Weights of a small image classifier: activation relu, widths [40, 80, 160].
Rows from block 10, named by matrix and row number. Each number is 500 + 40 x the weight over its row's rms, rounded and kept within 0 to 999. All counts start at 0. Numbers have three digits each. After the name is the row's rms in percent of the matrix's.
# convs2: project pointwise conv (model.blocks.10.convs.2.weight, 160x960x1x1), inputs 720-839
convs2.35 123:583432452523436504555472433512499492487533472534457478544468561545524466505512428483461546438479490507421470507559495529560474434453563463458562498535438491435544501539505448484460486534512491544507532524524545482513508569476470554542498521422519485535456468544492415511491480462532479507518513558524552483571522559525468468541617498541469516534525525443537482
convs2.36 088:439445490534501522502465471390478514465484500482492457515506529529463509600470453467522486478541497503489549436526430489467476553465516507509554541464486589489517452449465546554502435479492525508565490521517588474514495499473495481479479442496513474440601443567549472462429520467494553502473531449551528479538516488457494468474437519466471530507503581449510454
convs2.37 097:491510542503440499490414453536477424519465512538514425489519487411554486490520525466541554490454518473532547463484505488457515503427563542474448495592553443558529443478503490458461535470470425485473448497513566555484533492451482526472462503464430541485540506475427489490488498504534437450507463627517485509456510470647445516470454543551502523486457477475458516
convs2.38 083:453474496477520435537537576461429546513510465507521535459542512547458453450547529463463501493560499537468461467517500535521531547489555525474503429532479547474558475459472473524464484507596594525553468528469538537527463494508452503552585462470534507439498516497505488454501413527475478498589578529529526515504490557526519496516501491540513481526516582508516579
convs2.39 083:510557508429502433510461457482468449473517440554508512486409450523412500447443490520452439546486447511544491468539457494461531469472527474519513426533462496531529453523455515472542498490504531465476468485465447444484457472485498499516453568461470525498394518587490526546534479498499565442460466473530463588517487466476429497437488483496538530532490479602462580
convs2.40 097:494520477544524543537526478443507567416546453457445436555518524476433523539460417474416510459495585495470498492469507535427381542487507416493494527531501525491489477502508474540485436501499522521514435548531564498504510536526453522536500590478601515479528535534540471480489541433488483499483497518474515572491484530472475446478448484528423517523526553492530427
convs2.41 096:586543518519484480517453432546462459538526513516524449558482513482539448473503553477518484550456497535504526523504520506566538399462455604501490514511515411499476465491435512442495538542531479488485592475452491473500475507452483555540469503397512488496480477525435525504459557603506476473530509515425486493596553537498514513519559476550522513480530493530532573
convs2.42 086:495586509514537492492567524520490513533496459476543543476523449514553492479486515587475537493531566459484528483515495489470483470558437491491481490390472518545468514523492422492567492477477503493514458462516447544509502543527542476486532554527556532591502496494500500536444506533508523513515491389485429512490463452499478496469496462420502499538501426526479464
convs2.43 100:476465565517528507484445494415522527530502475445531471517533463473515562539541513451504470544477516411553526475396512519454452532435420538519564496506542564496398479460517523520503520471447484494503484498445448449495533433541445467472462477511463508427533514476457549522510526494438463561504551505406474421499487504491458512425436493519529572493482542552479495
convs2.44 107:488457525518539527467476476519599532518495433467519519510493461507470495551451538485511476544520496457499551462594423503507536459529463543454495505524491548508451510453493503503494526469491504523532527477470442406491503387509462490479534430490502493513508487428486495559539537519477504593520542471407480454501517459519475505514509486507541457462486518468513509
convs2.45 167:530480427478518479534535522495475512448527536541463529536502561523520469458532417533431547448501545525419453494519540521482481532517539436451493471495429504466555534526503427513535500548514498514500497517592572535513460545495559529528501578544527446570480454506508428461507485463571482470462452525533531545498489538471521456532501464506463543531522516483514496
convs2.46 086:510449474508460492526544532535579556458549433458454506454543590516523501535546459515482502442545557484455469507483484520511469519521463450468589538541494566484492534553531426586497463519502534507529468555496519442517500466555491523522569500504485476525479436542594467511548501514480493567486519455550502506550558556455492471571536501544468496461550552463496529
convs2.47 142:474481590474439499465443431506436416556452534539519478485433447471545523485497578453578457523440464495543566413560479459487528464465507562545472545529548438570529456461510577441469539468475499452432496473499523512462422495403538467451430486491493542502469528490432565449464503552526488442558451497485493456465494467499516563485498562500550533522457451515458506
convs2.48 103:500460571479448477518450451477583477547526464457448483488492479449476442512457536443545436507459453460562528510500436515451490482478524532520446501580546424513468470429491520467448503504544479514454484542487516480533494466484461524492508446469430490524460512497482575560526527549476444573574423522408560471481584512450458551513511511560534502459499475492508487
convs2.49 081:552411514511411511484489453482507464474464532529426496555490546505517434447561521502461512459457449464429471493580437488527588412447502493431571440517447519436488514540565523469476532489598455500504509452556495488478438483463521495488471544467496504596438495577463455470530493549483463484583499509453560527516529457537490511511514502481536565495495508417497539
convs2.50 096:492490536483445485515441459492575440520496437486528506477473482534479526506490530517529480482444519484539550436590514516517464504436478548540459513548524481508480445428481555444495518500539548484496548488502531442501485507417530551514411524505478605519453463525450560516504519478506494505515448498456503499459575503512481569544488564546552494490500426502499513
convs2.51 128:466534428485517503482584590481487545485479480497446570490534463471500481508515420539445515455535526550426483547489517471480469559562542419452522499503453537457538559465496435554540445457518495491522484479569495500492521465557542480485532538560470438560508454480529433507526493447533508520440516509548505563484467466450487441479490442510440476494467556463487475
convs2.52 082:530525441505499484558509551471449560518532519518444581455469502558453481492552445506451509499535484593461490540447589534492478465532555463532503451456461494506517454485454479530543427504530554517558538520521481504498465523461558508547546582541539514470541420501517480546512527508502528525400527457525489516545510548411530426539484459443449518484551455548485430
convs2.53 104:437495521494562507499525561493518569481503436462486499476554524443446517506528479474555505505588558509517493540479445482440413518555523532466512512457510537504527499500474529588529435471454484495508433527587529491530522499588502501477574527537496475570518505451538527513534526546516485483477507472506431582493501468492441433478453447488447431488519503522474485
convs2.54 135:470481514512544525481576563508490567534479431526500538484521483451389467516445499528537483512581501496509526528533409479471501429551499535492492532501513509508514574542450523568528455457493553478556456474458486383487521494584469484482610470436476503514539484491595526535579523537503493526519543448544433548528518475477453492491457495504470456473488539509452490
convs2.55 092:513512540472450452507497506496445506465510544501525479509526521470499480426538539546510513502564579492481484482481546470491480492530526558455501476442538488544536542584493491501544539468440474481518473476554574536495465475516500501502496528499512512456489545464556516421504453491496416436512503528521444450520481488581492516449505514462527492568472489478486537
convs2.56 108:513545448507546469536510552463476524425542514485482581517519510529471466512543418504447551463536523518428485532535549521525481581526523432446494478465445517477545514572460450529560472545468520483521554533512568518514473569483541515535536560515547430534530496527538443481476498472498574514456542531593429494494499533425518430563500447469441558554514538498522475
convs2.57 083:495471476500574478466566545420521571535471406492485516455581494484483495537433512509499473508560513526526483576456444490507441519497499535520522528494502570542472511558526513586494449465523492469552484497499525444492570495593456461443562460516464527429483487504624565545512526502482478546497584476460462556551489468434525449494559457503481498511468555538465488
convs2.58 080:527475470422508431488508499535474529502485617510487454527467538514542476427522529450472540478535564506537502578433511483510582508485507487521549452518493525529493547442547482523528564531549472492494418454473492538461516496524469510473528482510514498425509507534542463482477430472472478503515520548435515524527486510473581550482509523514528462589475585518469545
convs2.59 098:497429512523497544514460468555440467474508549501468465532500445492495495526486525398452513508438495495512537423552585510516529554434549523503456520515527448483563448392512484465490544505492564534504426491528556513487458447447455531512450459482493499508531474516453498432464515516509457398518433515510512536461529510560501533463491545479521519544477485506480505
convs2.60 122:534446435535469488493577490502484552470500536536490561516542503511469418495515474565466439448465508456442485562500507519514505444473489430520565483470453522473479548526565499510493536534498521484500548482512501490442502533518508491505508579472591470604506473575503438465449501460561519543475557455483577518599455523500476487531484533492474549479490520467510513
convs2.61 102:495492499490566471512509530515549532549504467467455520500480494500491490497443466456479486514550552511453492476449502506486488544544448496420524494457499496482511559499568451495580460511429511462603509518540468529515474473544549532523542488535426456566496506454485476533527470483453533563512543474474471534467505506434576459503485439472480470478493519500492463
convs2.62 095:530534556496504482491551497517528504467505451432493529470551493496510454501568514481444513532501520506535484550497513526515525469529389532490466455497505517511446487536481538457514502466486488525517587481473441493509505498515545507479498574540457566496546528501414518530498470514451586527501509510476499513508463498469543536580526518518523484557496473532488566
convs2.63 090:533540452484547471515545555469461511514512524450511576477542527513543507458555519581479512495533519513489427547492528535552560540537476505444548439495495561478502567562514515504542465526514460509534560520544515552529473545537536541503535549508513512519526465540498496491583476498513543483471481513527484510474443560414529459568506453507464531491508468528508475
convs2.64 072:441450453589507640510490533528518469476487460479437496531557487451507534626443418497482474538514551503490543495422418535496465547478529510531439574477526475464487523449502533539476454475427448565451505467491459442514538496494490505480511481555488442386537479475493480511500569438558516564442453484547546482486481474547469456491481443481414535462474524556529527
convs2.65 089:555550554514478518530497464551487486489505446517519486483546504500441542529477514492477544462430534473504495549537450521466463477541588470548510519448500494470551453515472534508447460554436512500455527523526581488512512541445522530510431568467577522539507544511477535484496450491568511495569530499540582591526412534512421443498565499459472497581504525496487490
convs2.66 090:484492545512471484486502464449533534571508515534501386502508495486508508492451505489535475543493567412564515463453495519555534410470389554523453501494517462505486439414438518472472522500485415468460465520483491441512525491493483512477440503496507540494497551573428542542466487532492466531490485503385527571483501513529451528532493551484526483496531472531490549
convs2.67 092:572518456485439440545482486476531497515589546532460542561430508588486421431530485535486488456456488489474481433533522532532553521527497471483518413551454501485486569554511482460466502532607566528477526542469562551531472535444491525565480523444543501528491530592522464516475408477569518475511491551513566541517532566478598499529521484574484480500564460403543440
convs2.68 085:571516497439503439569457481492532516435549537516527481506544572489514453393593443533461605478482478480492413551513540545542419579477558451484522389494449545526506537588480553532479497501487532563552479507589528554531487530503465517527530541523495469533494543496517469531540444452526483490496548548530490577520491564493503467543558483491450539552510483448520525
convs2.69 092:493433430516487509540545463530501491504519447536512521570441517528480468555523488495493524489487434481457521488573495544508502391555498522506544500589483481499519507508556492483481470559564578569501485512500540470477504446520472531546545454467474475584454516494502448469536497496516476514479422545527574555491552535496500449524465491552490503452509529482555492
convs2.70 086:471577522496522496498445466595523477536487440463472480497452478539591503535561471484551469552446499512518547490524447463448431534582548562495482453482522445498413421523534525474494427458436513494405593476485446482514552451428525492495454511503494521540426502389481545501486558525447510476494472471496518527524536487472526468502427480525493487490462526586482486
convs2.71 085:489505507487533478494450442395475446527493522501514446441530480458513464436467565452591483483471529463538489484499566484541553448420481601654565571495485467533475449507531540498452567524538478478487501484469532522462515563497455504459522450418490554465501518494491533513452503552518431485522476469510536473521476516509462579526513551447589482479501462516486545
convs2.72 097:512550563435521408484479513547486479541481453463526539480486471476486561415533574506531452538544527500540511525572473482508544512477489588472499446502530505560456425511479576514541466432536456462485538505495532486499524432514549467480487546525517553551477473471469585494482500557434528485494529505515537629431502486376501523504503501499547488533492468601464533
convs2.73 090:515522509502495509472509465538485509489478503510551420473481476517576604480574547440493540490479481480500531506606535481480470505492491496477489469480499484481506412402562481457439467487435471514478458471589510525459531476483496485470470472466432482574466545511458534490495474513548429432568519513465543536474456464551471511456509485486502500515461484485463461
convs2.74 105:499534459478533454547533503475484501465532518587465568527507526499481431445504443493409524463525515545463482522473546512469484471493555437475553492479450503436580490525433446575566496538577491555523515547544537509536462530511560547565479584545532455546420439529536426514502478464574542515490502500542509473571482540432550451521471507530469547531544509461523548
convs2.75 106:503539483443476457432519519510410505503454504567517506474522470535554499468526481531499511503533558492490540526484525431469473391478480449544467455476518500515500488456532478474550522462446540434517520471525473502429483499519521485480503508518534561555480481517473487469482493467556539439454545474455386546509449462602471531489445537444532529448447447523424517
convs2.76 096:534531528477524486521485486523509549506509434500542494468569533506573583487529513548507536507518477475508435538502522525549471479550460515472495439525474501491449463469469531527464515500521496496463526526497407446496575448585474494502498461453465498522511520546470505516534462475456503539476485511443462524449478512491468495544507505540566471531530488519513486
convs2.77 090:495573542514477553483574520587420470512468464553575538446546496536563476528566504559546480477486521460478488544423452473568527490510451469513491515469511493580444517520519563505522478505481470499490545430521504521456444501511533503480462456508518514568523526513470505496493537526537555472472488470503524505504443491476511502519485505513497592463481470438489540
convs2.78 088:531496498502485536524405475579482467467531538463531555524499488495460553513560512478526518490422406560549480457546517508462478550489566501523482573482547502548479507554518510485455501460435423524405543486480562458536488458454487475484433477457471544516501504498464539456521511472495499474467451549521535642502544497532500528463557528526480516555485499537520471
convs2.79 087:444475524480500464471502541491506507503452512469507524438440447475512508486482539484589472483489508477539522463442452454459463477497492551595435508506535500516490485514497515556531523471527436412523544461499485479462472462455495414459461502519468557483560521498543566551529465464457528504502500530485507496483495391503463560448421548492533490527445528478411510
convs2.80 105:524488546517453527469443442512453407512490502571489516512472468471462502489444542513558456566451447491583567483514523506496531464498536545529467503525572417581568471445460527439514572473477487497486498490468519496497486486447529491485473496448455529449516514481427531464442528587538499456550487509470532483489503489529528549495500549490546488464482479565492595
convs2.81 106:432494524487514518439534552461502540488450498506512479428455478431475477499478540493539504509515501524520532531529469464440556467486582530550425514527510524555549498530518530562515544439517540451524468479501462403467499508560479439429504519482518552464493497498550536460501543549488468491528517478468475574501478432500473577496446560468541439421456485547417514
convs2.82 085:471515546461428430471489418603524440545490451502438505525476473472540501443503568570533524543466521457552472494555560460442482443485503544493459414540505455536526496470460599458535477457576534469478446511557490520469469539439549506494473515465477535583431489471456527495459390517510471435560459585499511518470473482497509547482475503532575529505470442509467537
convs2.83 092:559501513469512463536485496396481531534529530540564486505477537515478481458444502556531535520510403458548476531506509517541474498482596474526575481450502601519593485540486553538459492492433508482503564529519502456495449512506475529532512556443540550517424516536515532506502484515555502504489541471562533532564471536357552495514514557467531521519520500560510509
convs2.84 100:478485444486453478510556473528434499449488455587522545529552508532541513527482465513447527440495461531466488534537538507446480464519539446500495481526498480462580507505498420502522459510501507501489533477575612549489483521458554535503467559527563468575457495523490494407464475439621523479457541553546551530499500519428517493544488508553464581500512514435493524
convs2.85 087:546554464475540425518505568542547501527509501490442601528488527524540491436490460505452523552490453542454440575474559508513488526599515503415471447517456533514488497463457564605503469532549471533511497498517480468521510524533511522502577492524514447563491472509510449538498480574493516533477480513589552475497513509473561417528495384522463491479539498512502461
convs2.86 094:544439517510484521497470466493536440464501574553534405488438520542513531512500532443453509501422427492480474404497562480518546475468471473503497474553486471524482436437448499400451601523537532503460516499518457530465449507419491506499458493505551513430559558562410485460544500496529499502492466493451475440419517529512527522523562485475541534567495439505511532
convs2.87 110:488474494499427498464482462536483442480466503564481521524487456508466501463512478565466493474453519505452490397517510487491520470492502520497423492550467425496546506451496477390492467509550507514434510461541502536471479473433594481502474500528540524566489493540399490480463488504570470528509416541476527464422560468518542473488483478552465550542468449489457493
convs2.88 126:465485596430494467496457486461491529502508511479504448484459471445468475470448574422565463548488456480550530488524446527504535437449534572543464506559533455536493462504474571516489535429525451478486422528488465434519437477509452516490478457440449570479501498501516588529514494521455454551568506538440459523521528502495475563521476559521541435472520470524500503
convs2.89 092:480472485500503531538489490504527514528553413457463529512517484518460525580442506530506555499470492452536503468452528508475460542514426510530458522497519477487421563470444522483544435508529461520484474541518452459522575507491516533557498503508457519506544472464468505527599537469497506526448459486494517490511517544503445455455515473475487467413532424526525449
convs2.90 085:449453507528502500460493508534601432493496477439548511466421468507524508516533431471552577495478443504475481535503504527553406493492499464545449528538481528462468577476524558479445480441532495508464459478517448528507552489452469473489505495494476530451514516482454517522588503394493504572400446531472584533462473454530489500497460449500468529540459472545479482
convs2.91 100:449484555544512546456474537485457481527480424461529358478580466445548548524492544497546471502501569479557532434446490470454476484450525506522483520545561513553435427486489518508485527440540478459505408486562486505461544432488465478485487476514505521537530526505481557482521530502491431491497508514452498512429444463527458529522476540543545528552489487530489436
convs2.92 102:526481513462484464551468458464538426486548444475537497487441513487523581517559479517478566571442465474525464537510565513522443567504557509523474490461489533485521476497499474459453424525499492542425481534558501541538503536452489510549476532507521493483505526538496582509506515507527461518513489497495537514498461568460501443486560497477447534555516504559542392
convs2.93 136:473469501521465511479503456541500500524465511490498436478470499453514523496476508490515545511475487514517531497509469467453515478509514505533467513492555453555523448490496505446472511502454490441488417467592470495471488509512491484461503472461463478614492535477445521478558524532528455462496421497496511561450492473518444521483511496463533459450470487512458480
convs2.94 089:489535481498562439450480517511478467454469548502518523513486476436546452447547487519525449550519523485507465498405513475521501519445514462483542435505452599475446507526487493528566448523538401437556464461524531527463513492526504499491520495467498580461497472550496462477404493549448522458487619570485506539444481459503472455517416443489484443533458547559473503
convs2.95 112:498481458485556446490558523496518557469503438448463503577550500487537456464556449550441562455515489523426409541469543508500466564509588444431569469543420560463532537522446480535478471488555468517506440502576546504508507524542487505509542514518470457560459482515552426524539474489540474519502549534490521526536535484480488439524529430566484483499510571503533455
convs2.96 116:529482486540502554529547501487477515452530486501520510529560520485538488536539491571460422509509432488499496522448487557545485441464545459485507505559494531475512498497473530530486494491508485538482523521446461543550510427544494496494521475468404441477520517499565484556485544497522478476523551552512530433506483532558453479551582450540491537482522543482510545
convs2.97 108:542489476474546448536539520572579592492537447467491503559527495573467433549442488492506475514526467502463511524527505551529491479530440517449518450502455555466502531502423511524483505537448504562581556541441455449538478547545527523525512496467489484498492470534485473566539514507514560575508557472472496466569587554492494493521512488517499498513528531536560525
convs2.98 094:487500534420495442532512510577486494486531484498533486460590490530582436482505541485507454473507580433488498494487482528476548477487417520477533446498503518541462463496502547510529532477500474511536486534528429530531481508510543558546489483548450505600484467450488496493516440528503510506499507479489450464515430532490498545511477491436542474504554470493518538
convs2.99 138:538526430454463473564500498488531524501556552551473549533491569542516475470497449514448546449496489539425446490534510549518508526500550468399509444468428505457540523561505476513531490526541463560489535548555526524559489537494555552534495557513548432543459452547542420484482463479554537520445513493545522487545468569493523430526578418486457488472548502473534512
convs2.100 084:479554553433416452512483441477488443538525488508532542490440473557498461428527525510548461502455472492514524486614475530470487460419550546545486502524498440470535516452497523477486531496527494517472528516548524526509481588412552498561368545471541535554473555560468517510424475508535533468515456500524494590534476515500440530489475545472527550531541454501484504
convs2.101 099:473514460525536494475581599427563571474478505481429485476552576494448438526439442512498524452546498480477467490424427485507482537596460475496479492479448526476473603499452511547489501506547473498545469493446467475487527484594472468507554479530535488463531467532552443562539495497441498575487533486502470485517557502487476446495520489513474464474473542453516494
convs2.102 086:519525533528514464495455424533502463529469466510529500458508500517436499513446516551559518496444539519494564434489454498547490445497468474529529510451491444520491526468498552465455588519483563489448511481498509465476453482454477458503466573488577547543466523524441509519519502501540415519532492452440528506572423476456467624526454588471559528515491466450507536
convs2.103 084:475447513500514536469520448536466442544451511471562555459459546513505515483493532524501507535438500520543548471571543454461583398506506514463493495470556493529465454433557544455456516514501498451450583472490528470490483456450547473519462528400522497590434460507466503485443556531475486477554460482420538473543471467524516541474433515483501499454470418572499529
convs2.104 096:436501498507529514475492521460446539538480496462482449486570464474505463470514554532522480509492593407560496473510549479488556479505446532559472495506506516484491478461466567495473554446495535483466495470509502533473554478545456514476527446519494546446537510521495510446481502528465406496513520497440499498460432492608453555514438543508581477497483525531478584
convs2.105 082:491541503547482560482468466470460505588489544537482497485458529487398428580452494468508483522529461470495567476526475502469549532488527515501518582460533522498469436477509521490483522511407513447503489507434524408495412479472501469475500479467580477485529557496561459440502610547481464499488551456552465512544553495544467516468517490447459431510475502536480445
convs2.106 090:545492514460503466513492520458418429472510538560482495513525530496458430424398521568470562485472467451475490408428531516547542526592522453553533546477487458440493560520559491418497570567585574548506423516471526518491490442494421546538489514467490503547523518545513465488516470461471439477557489495551464479510556555481518520501531499460525448540499472478530496
convs2.107 090:535560457503520474487526487460478512442483532592497549510635450551497482487496510542496516471526552533464411630489487444550487492501472497471593475427445562516499521563470478514587500465504474528591608469466495445477542542545546471475508568492561504503485402501510472499489477533575528540535563408529455457604494499481468481473560506440533520433464572464482521
convs2.108 116:504414476509534499491552493523481559478509540461471465482510537468529555504520517545471522546468491460534531530495537516500450483547507489500512512505495487470467526477468469479462502492509498478481402510580478545475538528551460498471480501461469512579479478552526513474548482564516420499523450537456538577495494481508447477501509495520495486481486458535476457
convs2.109 079:505501498487523476466448457608556453465480472506476486531452523525515511479452502501497512537459523407533531530552525491572484534563430524536524470548490461467450548507577518457454527511547563469433493493501442472492482572499437548524475486446492528480501514514447539529503526500515465536552468518442488540522598495524499527457529490552520546547498469543499510
convs2.110 128:528422487492500475531483475469575507460547497497478450548525496511488457495511481492455544473469522469490494493508536528522446468498511481531558485544489500497503486520444459479476488526614570538490470531536480479519516536517429502523510525485547518540453474540492498560582464453559405545497479530454533536529553549450477504512530528562500514492531504453547453
convs2.111 093:479606537413494408497534543438463508534474547483493587452528518523463419396502493522498558465514516546522487489507426467473513569580510487462456409466462494474506555542482525545546534510503512514482550513520494522475431596497574486519461591537543489539481532525480510532511437492468571475495469482561396559480502530491486503488512536462519430562494429492485550
convs2.112 144:496463563511422525511474442491490456485515478472502474494418513478479516531496576457540517532421429483588534485519486519492500465458551535561445541534549449514496477496506532476449541473476472484431470531480541474509489522424460526481425458429469552500491517483469566525503527538512464458554430551473527511487520496501477573484517566529557530507511463496490500
convs2.113 098:554493412520495501581578533496535533485538509564475524526447531517491491462518440463451530476478469492444465473522516576492488556560511448438529484506456543451538484486539419538456502580539545576473461540522511523532488567533488563557511512506552423559537473527533427472528461438530478519459524476524513567518469589522536472616545453522464541509575553460561504
convs2.114 089:486445493530420492436497501491560485495467453498500462497552529541596497528570450556414472502467503523492438523458491433525460480529573469496508479551467532438493473475449540509482482447515544497476515470540518493507636414450562458461434532479508519532424476489497488487554475471567506496473467519477492547482509455503532440477536480549478584511462531512466526
convs2.115 073:483464450487512520527459470503524523496526491514416522546528613502490417504488401541467543467513563535481538520519513572466512548545531388419510510489463534501510499538516498475538471542535506576473482534537494495530528496486545528557556551533495483540576431484522418533452505423511482469478467487546497524549442542525501477497464451500444439510538553540523538
convs2.116 085:485507463523486526548458468450556478507536434545505570525445514512557518484481492452500496518448556553529531414580474499546407540520494496477418544502501502516458509445467428513522464498559514503507511518487501487536542521463550500527472503572512465471550502462514501595572463452539553463453484453477504430480553530560481512481467494504516526535522501465530486
convs2.117 087:552475531446466472509438461444564466459525475470456462482506522525547529530516503432491496543434473535530521481523446562528422502453574484484520496510497516489508463461456543508446531556505578511409456552492514453522540515435475533521442480442509523437496509523541500585513504554486498511530425476510554463532543538500444528544567567528534483533504573537511523
convs2.118 101:484539454471543485516548534470523550451494490496448560514529541494507468492533437591470568453529485513444494516524484523501456514546513460437519488546473532494492557534513453552546466521491464521530463515535527500520443541571530485490561503533478459552559429455529443479496448435497503492477562582491524532466531520460464479513469456577463502522512529441502493
convs2.119 138:534493448459420480508475474505489463496516505562476523551488503556537467471515437503438507461469474573433462496522501507497488490512523447474551448536450510461575502444493442459512468512502484522488603499517499482509464536451575525535467508533537454531453443504490432496544463447584576473467505541490564496526534522521543474540499487548476558481506531431536520
convs2.120 087:565510409495540471540566499579459511502535545525459519539534537552528522500556451621448521464500499588444422538525547534543527496556518459475544483469462526459487564514526426501499435568515604510545568496515476539503464503488543531563534535519502484513427493543479468430487481448475536497483551472538545422520476584456601469521554436501494505579544547469554465
convs2.121 080:483461574524482521482411443492522499578469511463564482519449462464490538534510530437573474554456458475572550434503469497483497486459474573502454548504519448526462423542465531470486536515561507480494522501443536486510512527440517492468446476470469498453543587525473556542487499549457511502567459518485476465458556470501517534507455541492565485553504494453499511
convs2.122 097:481399456500520460519502564503483559376510402537513437513559480423493480499487451508472524454543449544469503518539425525513408508504555406475539455540479514474561528501469439542492472463528518480528421499574508452527492470567446494500564466470502461463486522543594451483502468463557445480479492518539491510473501490564455472485523515553515485437520505455482499
convs2.123 086:470518531444474510461508486566462460546453428492508453458469493462536512437546592551530471581495490551548595485566494464502501456477535609520439513465546448528474442456505528439546483468521507456490463458498436470500521443442502479497489489466422562545463489507479551519490489562498511454527444462494496537494499433514507548469504497431552405564468510545428501
convs2.124 087:414497490541557554479435492400557520414494448501494477512454504456500562549531517486502492553504453510538574499463481504454479538427515475448538537513539526567478467496484487546518454494417453426496478456438530522517528472479507452464526505476518548391540522515512506520413567458491499466429534519472535531484429471439471523478449481531461516503480536515496492
convs2.125 081:416512495565470582451524538556564556483442418463461497506545471486490503584508451513492455482507531498494577470426468496470486547446494488498507612433544564486481548496505504535475448433425432488495484507521481519500533477498535468404479488540455450462518528492536474484435578522458497542529495463450528437511465397452449486462459514520448530481496585576494465
convs2.126 089:480542516443505432500525484513445515519504558530508614463475533486455451442508492516535517436524545505479494531536471471493492458575497558533496498506482511512513565531468548536574444466464462521516522472514497467511427540500561459496507583495540517475503513528560510456462485508505530466513526503489427516589497476395526496532464539519478551478497497442509495
convs2.127 101:575578468489480474544471501559546470428533531554527493518520513514464505519561499501441539449469489522456424499517544518574482490540501459446436495567440480488527479487487450479472434543582520517460518542508555528522459544430527536546522545531488488489483457527470496500491466459545520522491494551523590435499597558427538484548565464561448541523548497475553466
convs2.128 087:515472464557497546540498524535527533469533533515468484530556546544535485617512461554470505424484523537453447512526546541560461569501490478533521454519484601463512548502472439573475490527569501512486533557478522456487581463518517541539515498538550487445576531507549460545592510444532514549503492462489509425447516594497483470526557515506500474543517539503518521
convs2.129 084:475417565509510501474487429524544483518469510460543458477479492429516574525523529477534472586500553433560503505518456471447525410520471578531376507521510408507450525513514554483519553459477449492517485494516402471481514478530505462500455518468463528503483473427420585564442505485472457517505506517433477496477484441524484550481500465497525494438468428524466460
convs2.130 124:540549544512491496492492457535448416525491543562536554508473503520516499468457539501515460545424452542511494539515508485475548400500490531500472463493483484518524530505433553464531543473533506509485586503458506515515527512439553485478475548459518552487463499544499515463422522534549570481521491485534458441562503491482539501490501507487507519515505465583503517
convs2.131 086:502456464529495532521533506452530533420533528517422409542491546527477469462538519444538496481485444524501544477544525520566475545513512511589474541584535477545513483462550478483432552509546432537479468538445565543518452584504420588544491456570470491419486448476522502510509493387471471459423466510438528487504547555527556534525537500512474479437512544456552476
convs2.132 086:473389490533532556540565488522454567483543426501549511491482494530508510534469471495437531501524459496513536529469529518485411471511446488554549494492472576507505529510535496547542458562559542487516495511470464438493523540519490530532485548503531537461480426612518489493477524475564492508512451474582542488576519550474554466539461526483471544462539551549568523
convs2.133 120:452485571512505534483521522482476520513486481435509498430508462461498538523516530475563450530537542473552529525462468477453548443470462566546477516437551515534426514448488539537512529471410465478561494489479489525497529463534487445446501470501462533475553553484491568495486515536446465481506579466405426488473479444526485587476422519440530482517495530507452528
convs2.134 107:541467468512540483502506530527542590488483463537529510492567502541577468514507469490477484501542519453443444562503555505551484477507476497507625471476460639477503533464413482611517498536571560504574553485468470489493537499582470470499590508441510454495495518541596456579502486533508494535507620483445485509597537515458505468433519443515466568480479572511527513
convs2.135 104:534451506500471500507397423528477445507526540526501448544426502528497514507527514447539511519447471529518526399575549529558500511475531544523461520540493451552549448504515510424457511521568496525509446483452549523498440456410470554504493469446481488442470519560450516465442506498525472473525462519490472442432556517507568496498475504506508472570507500459545490
convs2.136 127:515444473469547502527573565484581535465519502489442481546506538501535480506550432530472531460539480446452507489455521525528479513525451444471495495571467483473418499534556455512470494544564533513503455511503507528508478485549441530516560489511511448476522460556539464536542484481478447535440510540485561481501575528488521487577479493563456511504523502464539505
convs2.137 094:485493549481493453487476472534444477510473522534541480473468526495502559461535543474490501534480483509533452478548517482518547516495534529544420456560484423538533441434537559502488543478504527494441453469542512535503477461449493474477462502493487537479420546480525563493469465541526475406561423540462486463438469492492496550472537525493529499541468504490451511
convs2.138 093:508537488532563561497485505565495534521474522543612455520510460504498543574515493491489449520504497457502481487523501449538515494469442472501489507470532553490447501504503502526503508467525493476537496464435508480480587550537475490476509530498585508407562587507478510549484516499483530514475552477496486505502506492550457507429508511428475454473455530528531476
convs2.139 104:451547528483560497443454506474476487578466565444545466460533472505457544486511555472553488604498574488543520484456499467466576483501417578513525480483514506558445467469495595448514507446481475466528525469490489538474544454504498450457469529541514580485547478522440552441476527579435518486491496481462447448467463474441529507481435515502539448528469483579474545
convs2.140 100:492478516478493523459475463472517540491461448451495477506541475493575540528552518524490498531488519500533499510520538477461491466442439479535494470502540570511451529456445493505513535469498448432459501472537508519444519563519515473450463492470515526554492543504467559527500496492502468513464488535445493564556489471625442561498489515489507503466476478452464486
convs2.141 108:502489524475544476508573503462531562541529445499504531478548495490547510495478525542502479524498545443523494549489434526523524392501454525500517512484489490515430533512461488497500510492516445491474479518521465496494539529564508510476524450467501493595462461458495531557511460506492450492520490486467505470573466529473495536500480543502493510454517494474536491
convs2.142 096:460530548563477570500441452469517492530484452461510470490473473448517552542485550426558471571464506456564588419529519467481532541479459546531442562497560462545468411452535539471466525483472521468494452488497542490494492484465452496492483451501472516454580546431422570484488551498488459471523456461446510455433537483501513556505465540518571483503496492496515495
convs2.143 100:477541527502618473453558549482521534507490450461458525517587510469473481518506503582513550524552582494553492567449424456477477519548481488472477439487501512500430598593464534545539489457446464487568477503505462494495558490596465453464545470510473499486455496477497543540535450472430493493511614522459446511491485464488441460504482471495420429434477506499490471
convs2.144 137:566539427509503494535496514544473500480530493554474542560497528542524519479534420497460517441495467518431446516508577549527497521538530430458528464575442507443530533515559437511496443564539488561491512534503534551534504509476512532559505511533478438501505441514530434467523497473570515473473494569564534532496543543457557416564586436550425539517533532490538442
convs2.145 095:481504480523458522544447441475518466514536505507480494536461530445519544441473485457440579541443511567515519459552502500476507545466552488514453584452482469496534528433529480467500483521505436543434437528547480509568448451472501497507442513467423434569420477447473458480482518503528470494484408476465464496480493515532543463463516469457488551474519493527474456
convs2.146 094:460499534526436534460472482479555416503468468466498524531431473490534427475544518484548512496455511516495553488447500485519522502473496535530474510549540529547418550555550483457506539448484487449485531478447516472493424453404528454481445494546446543510509514468495522530440521492496490491459448509435508425454503464535529582540450570535541554506482438428491537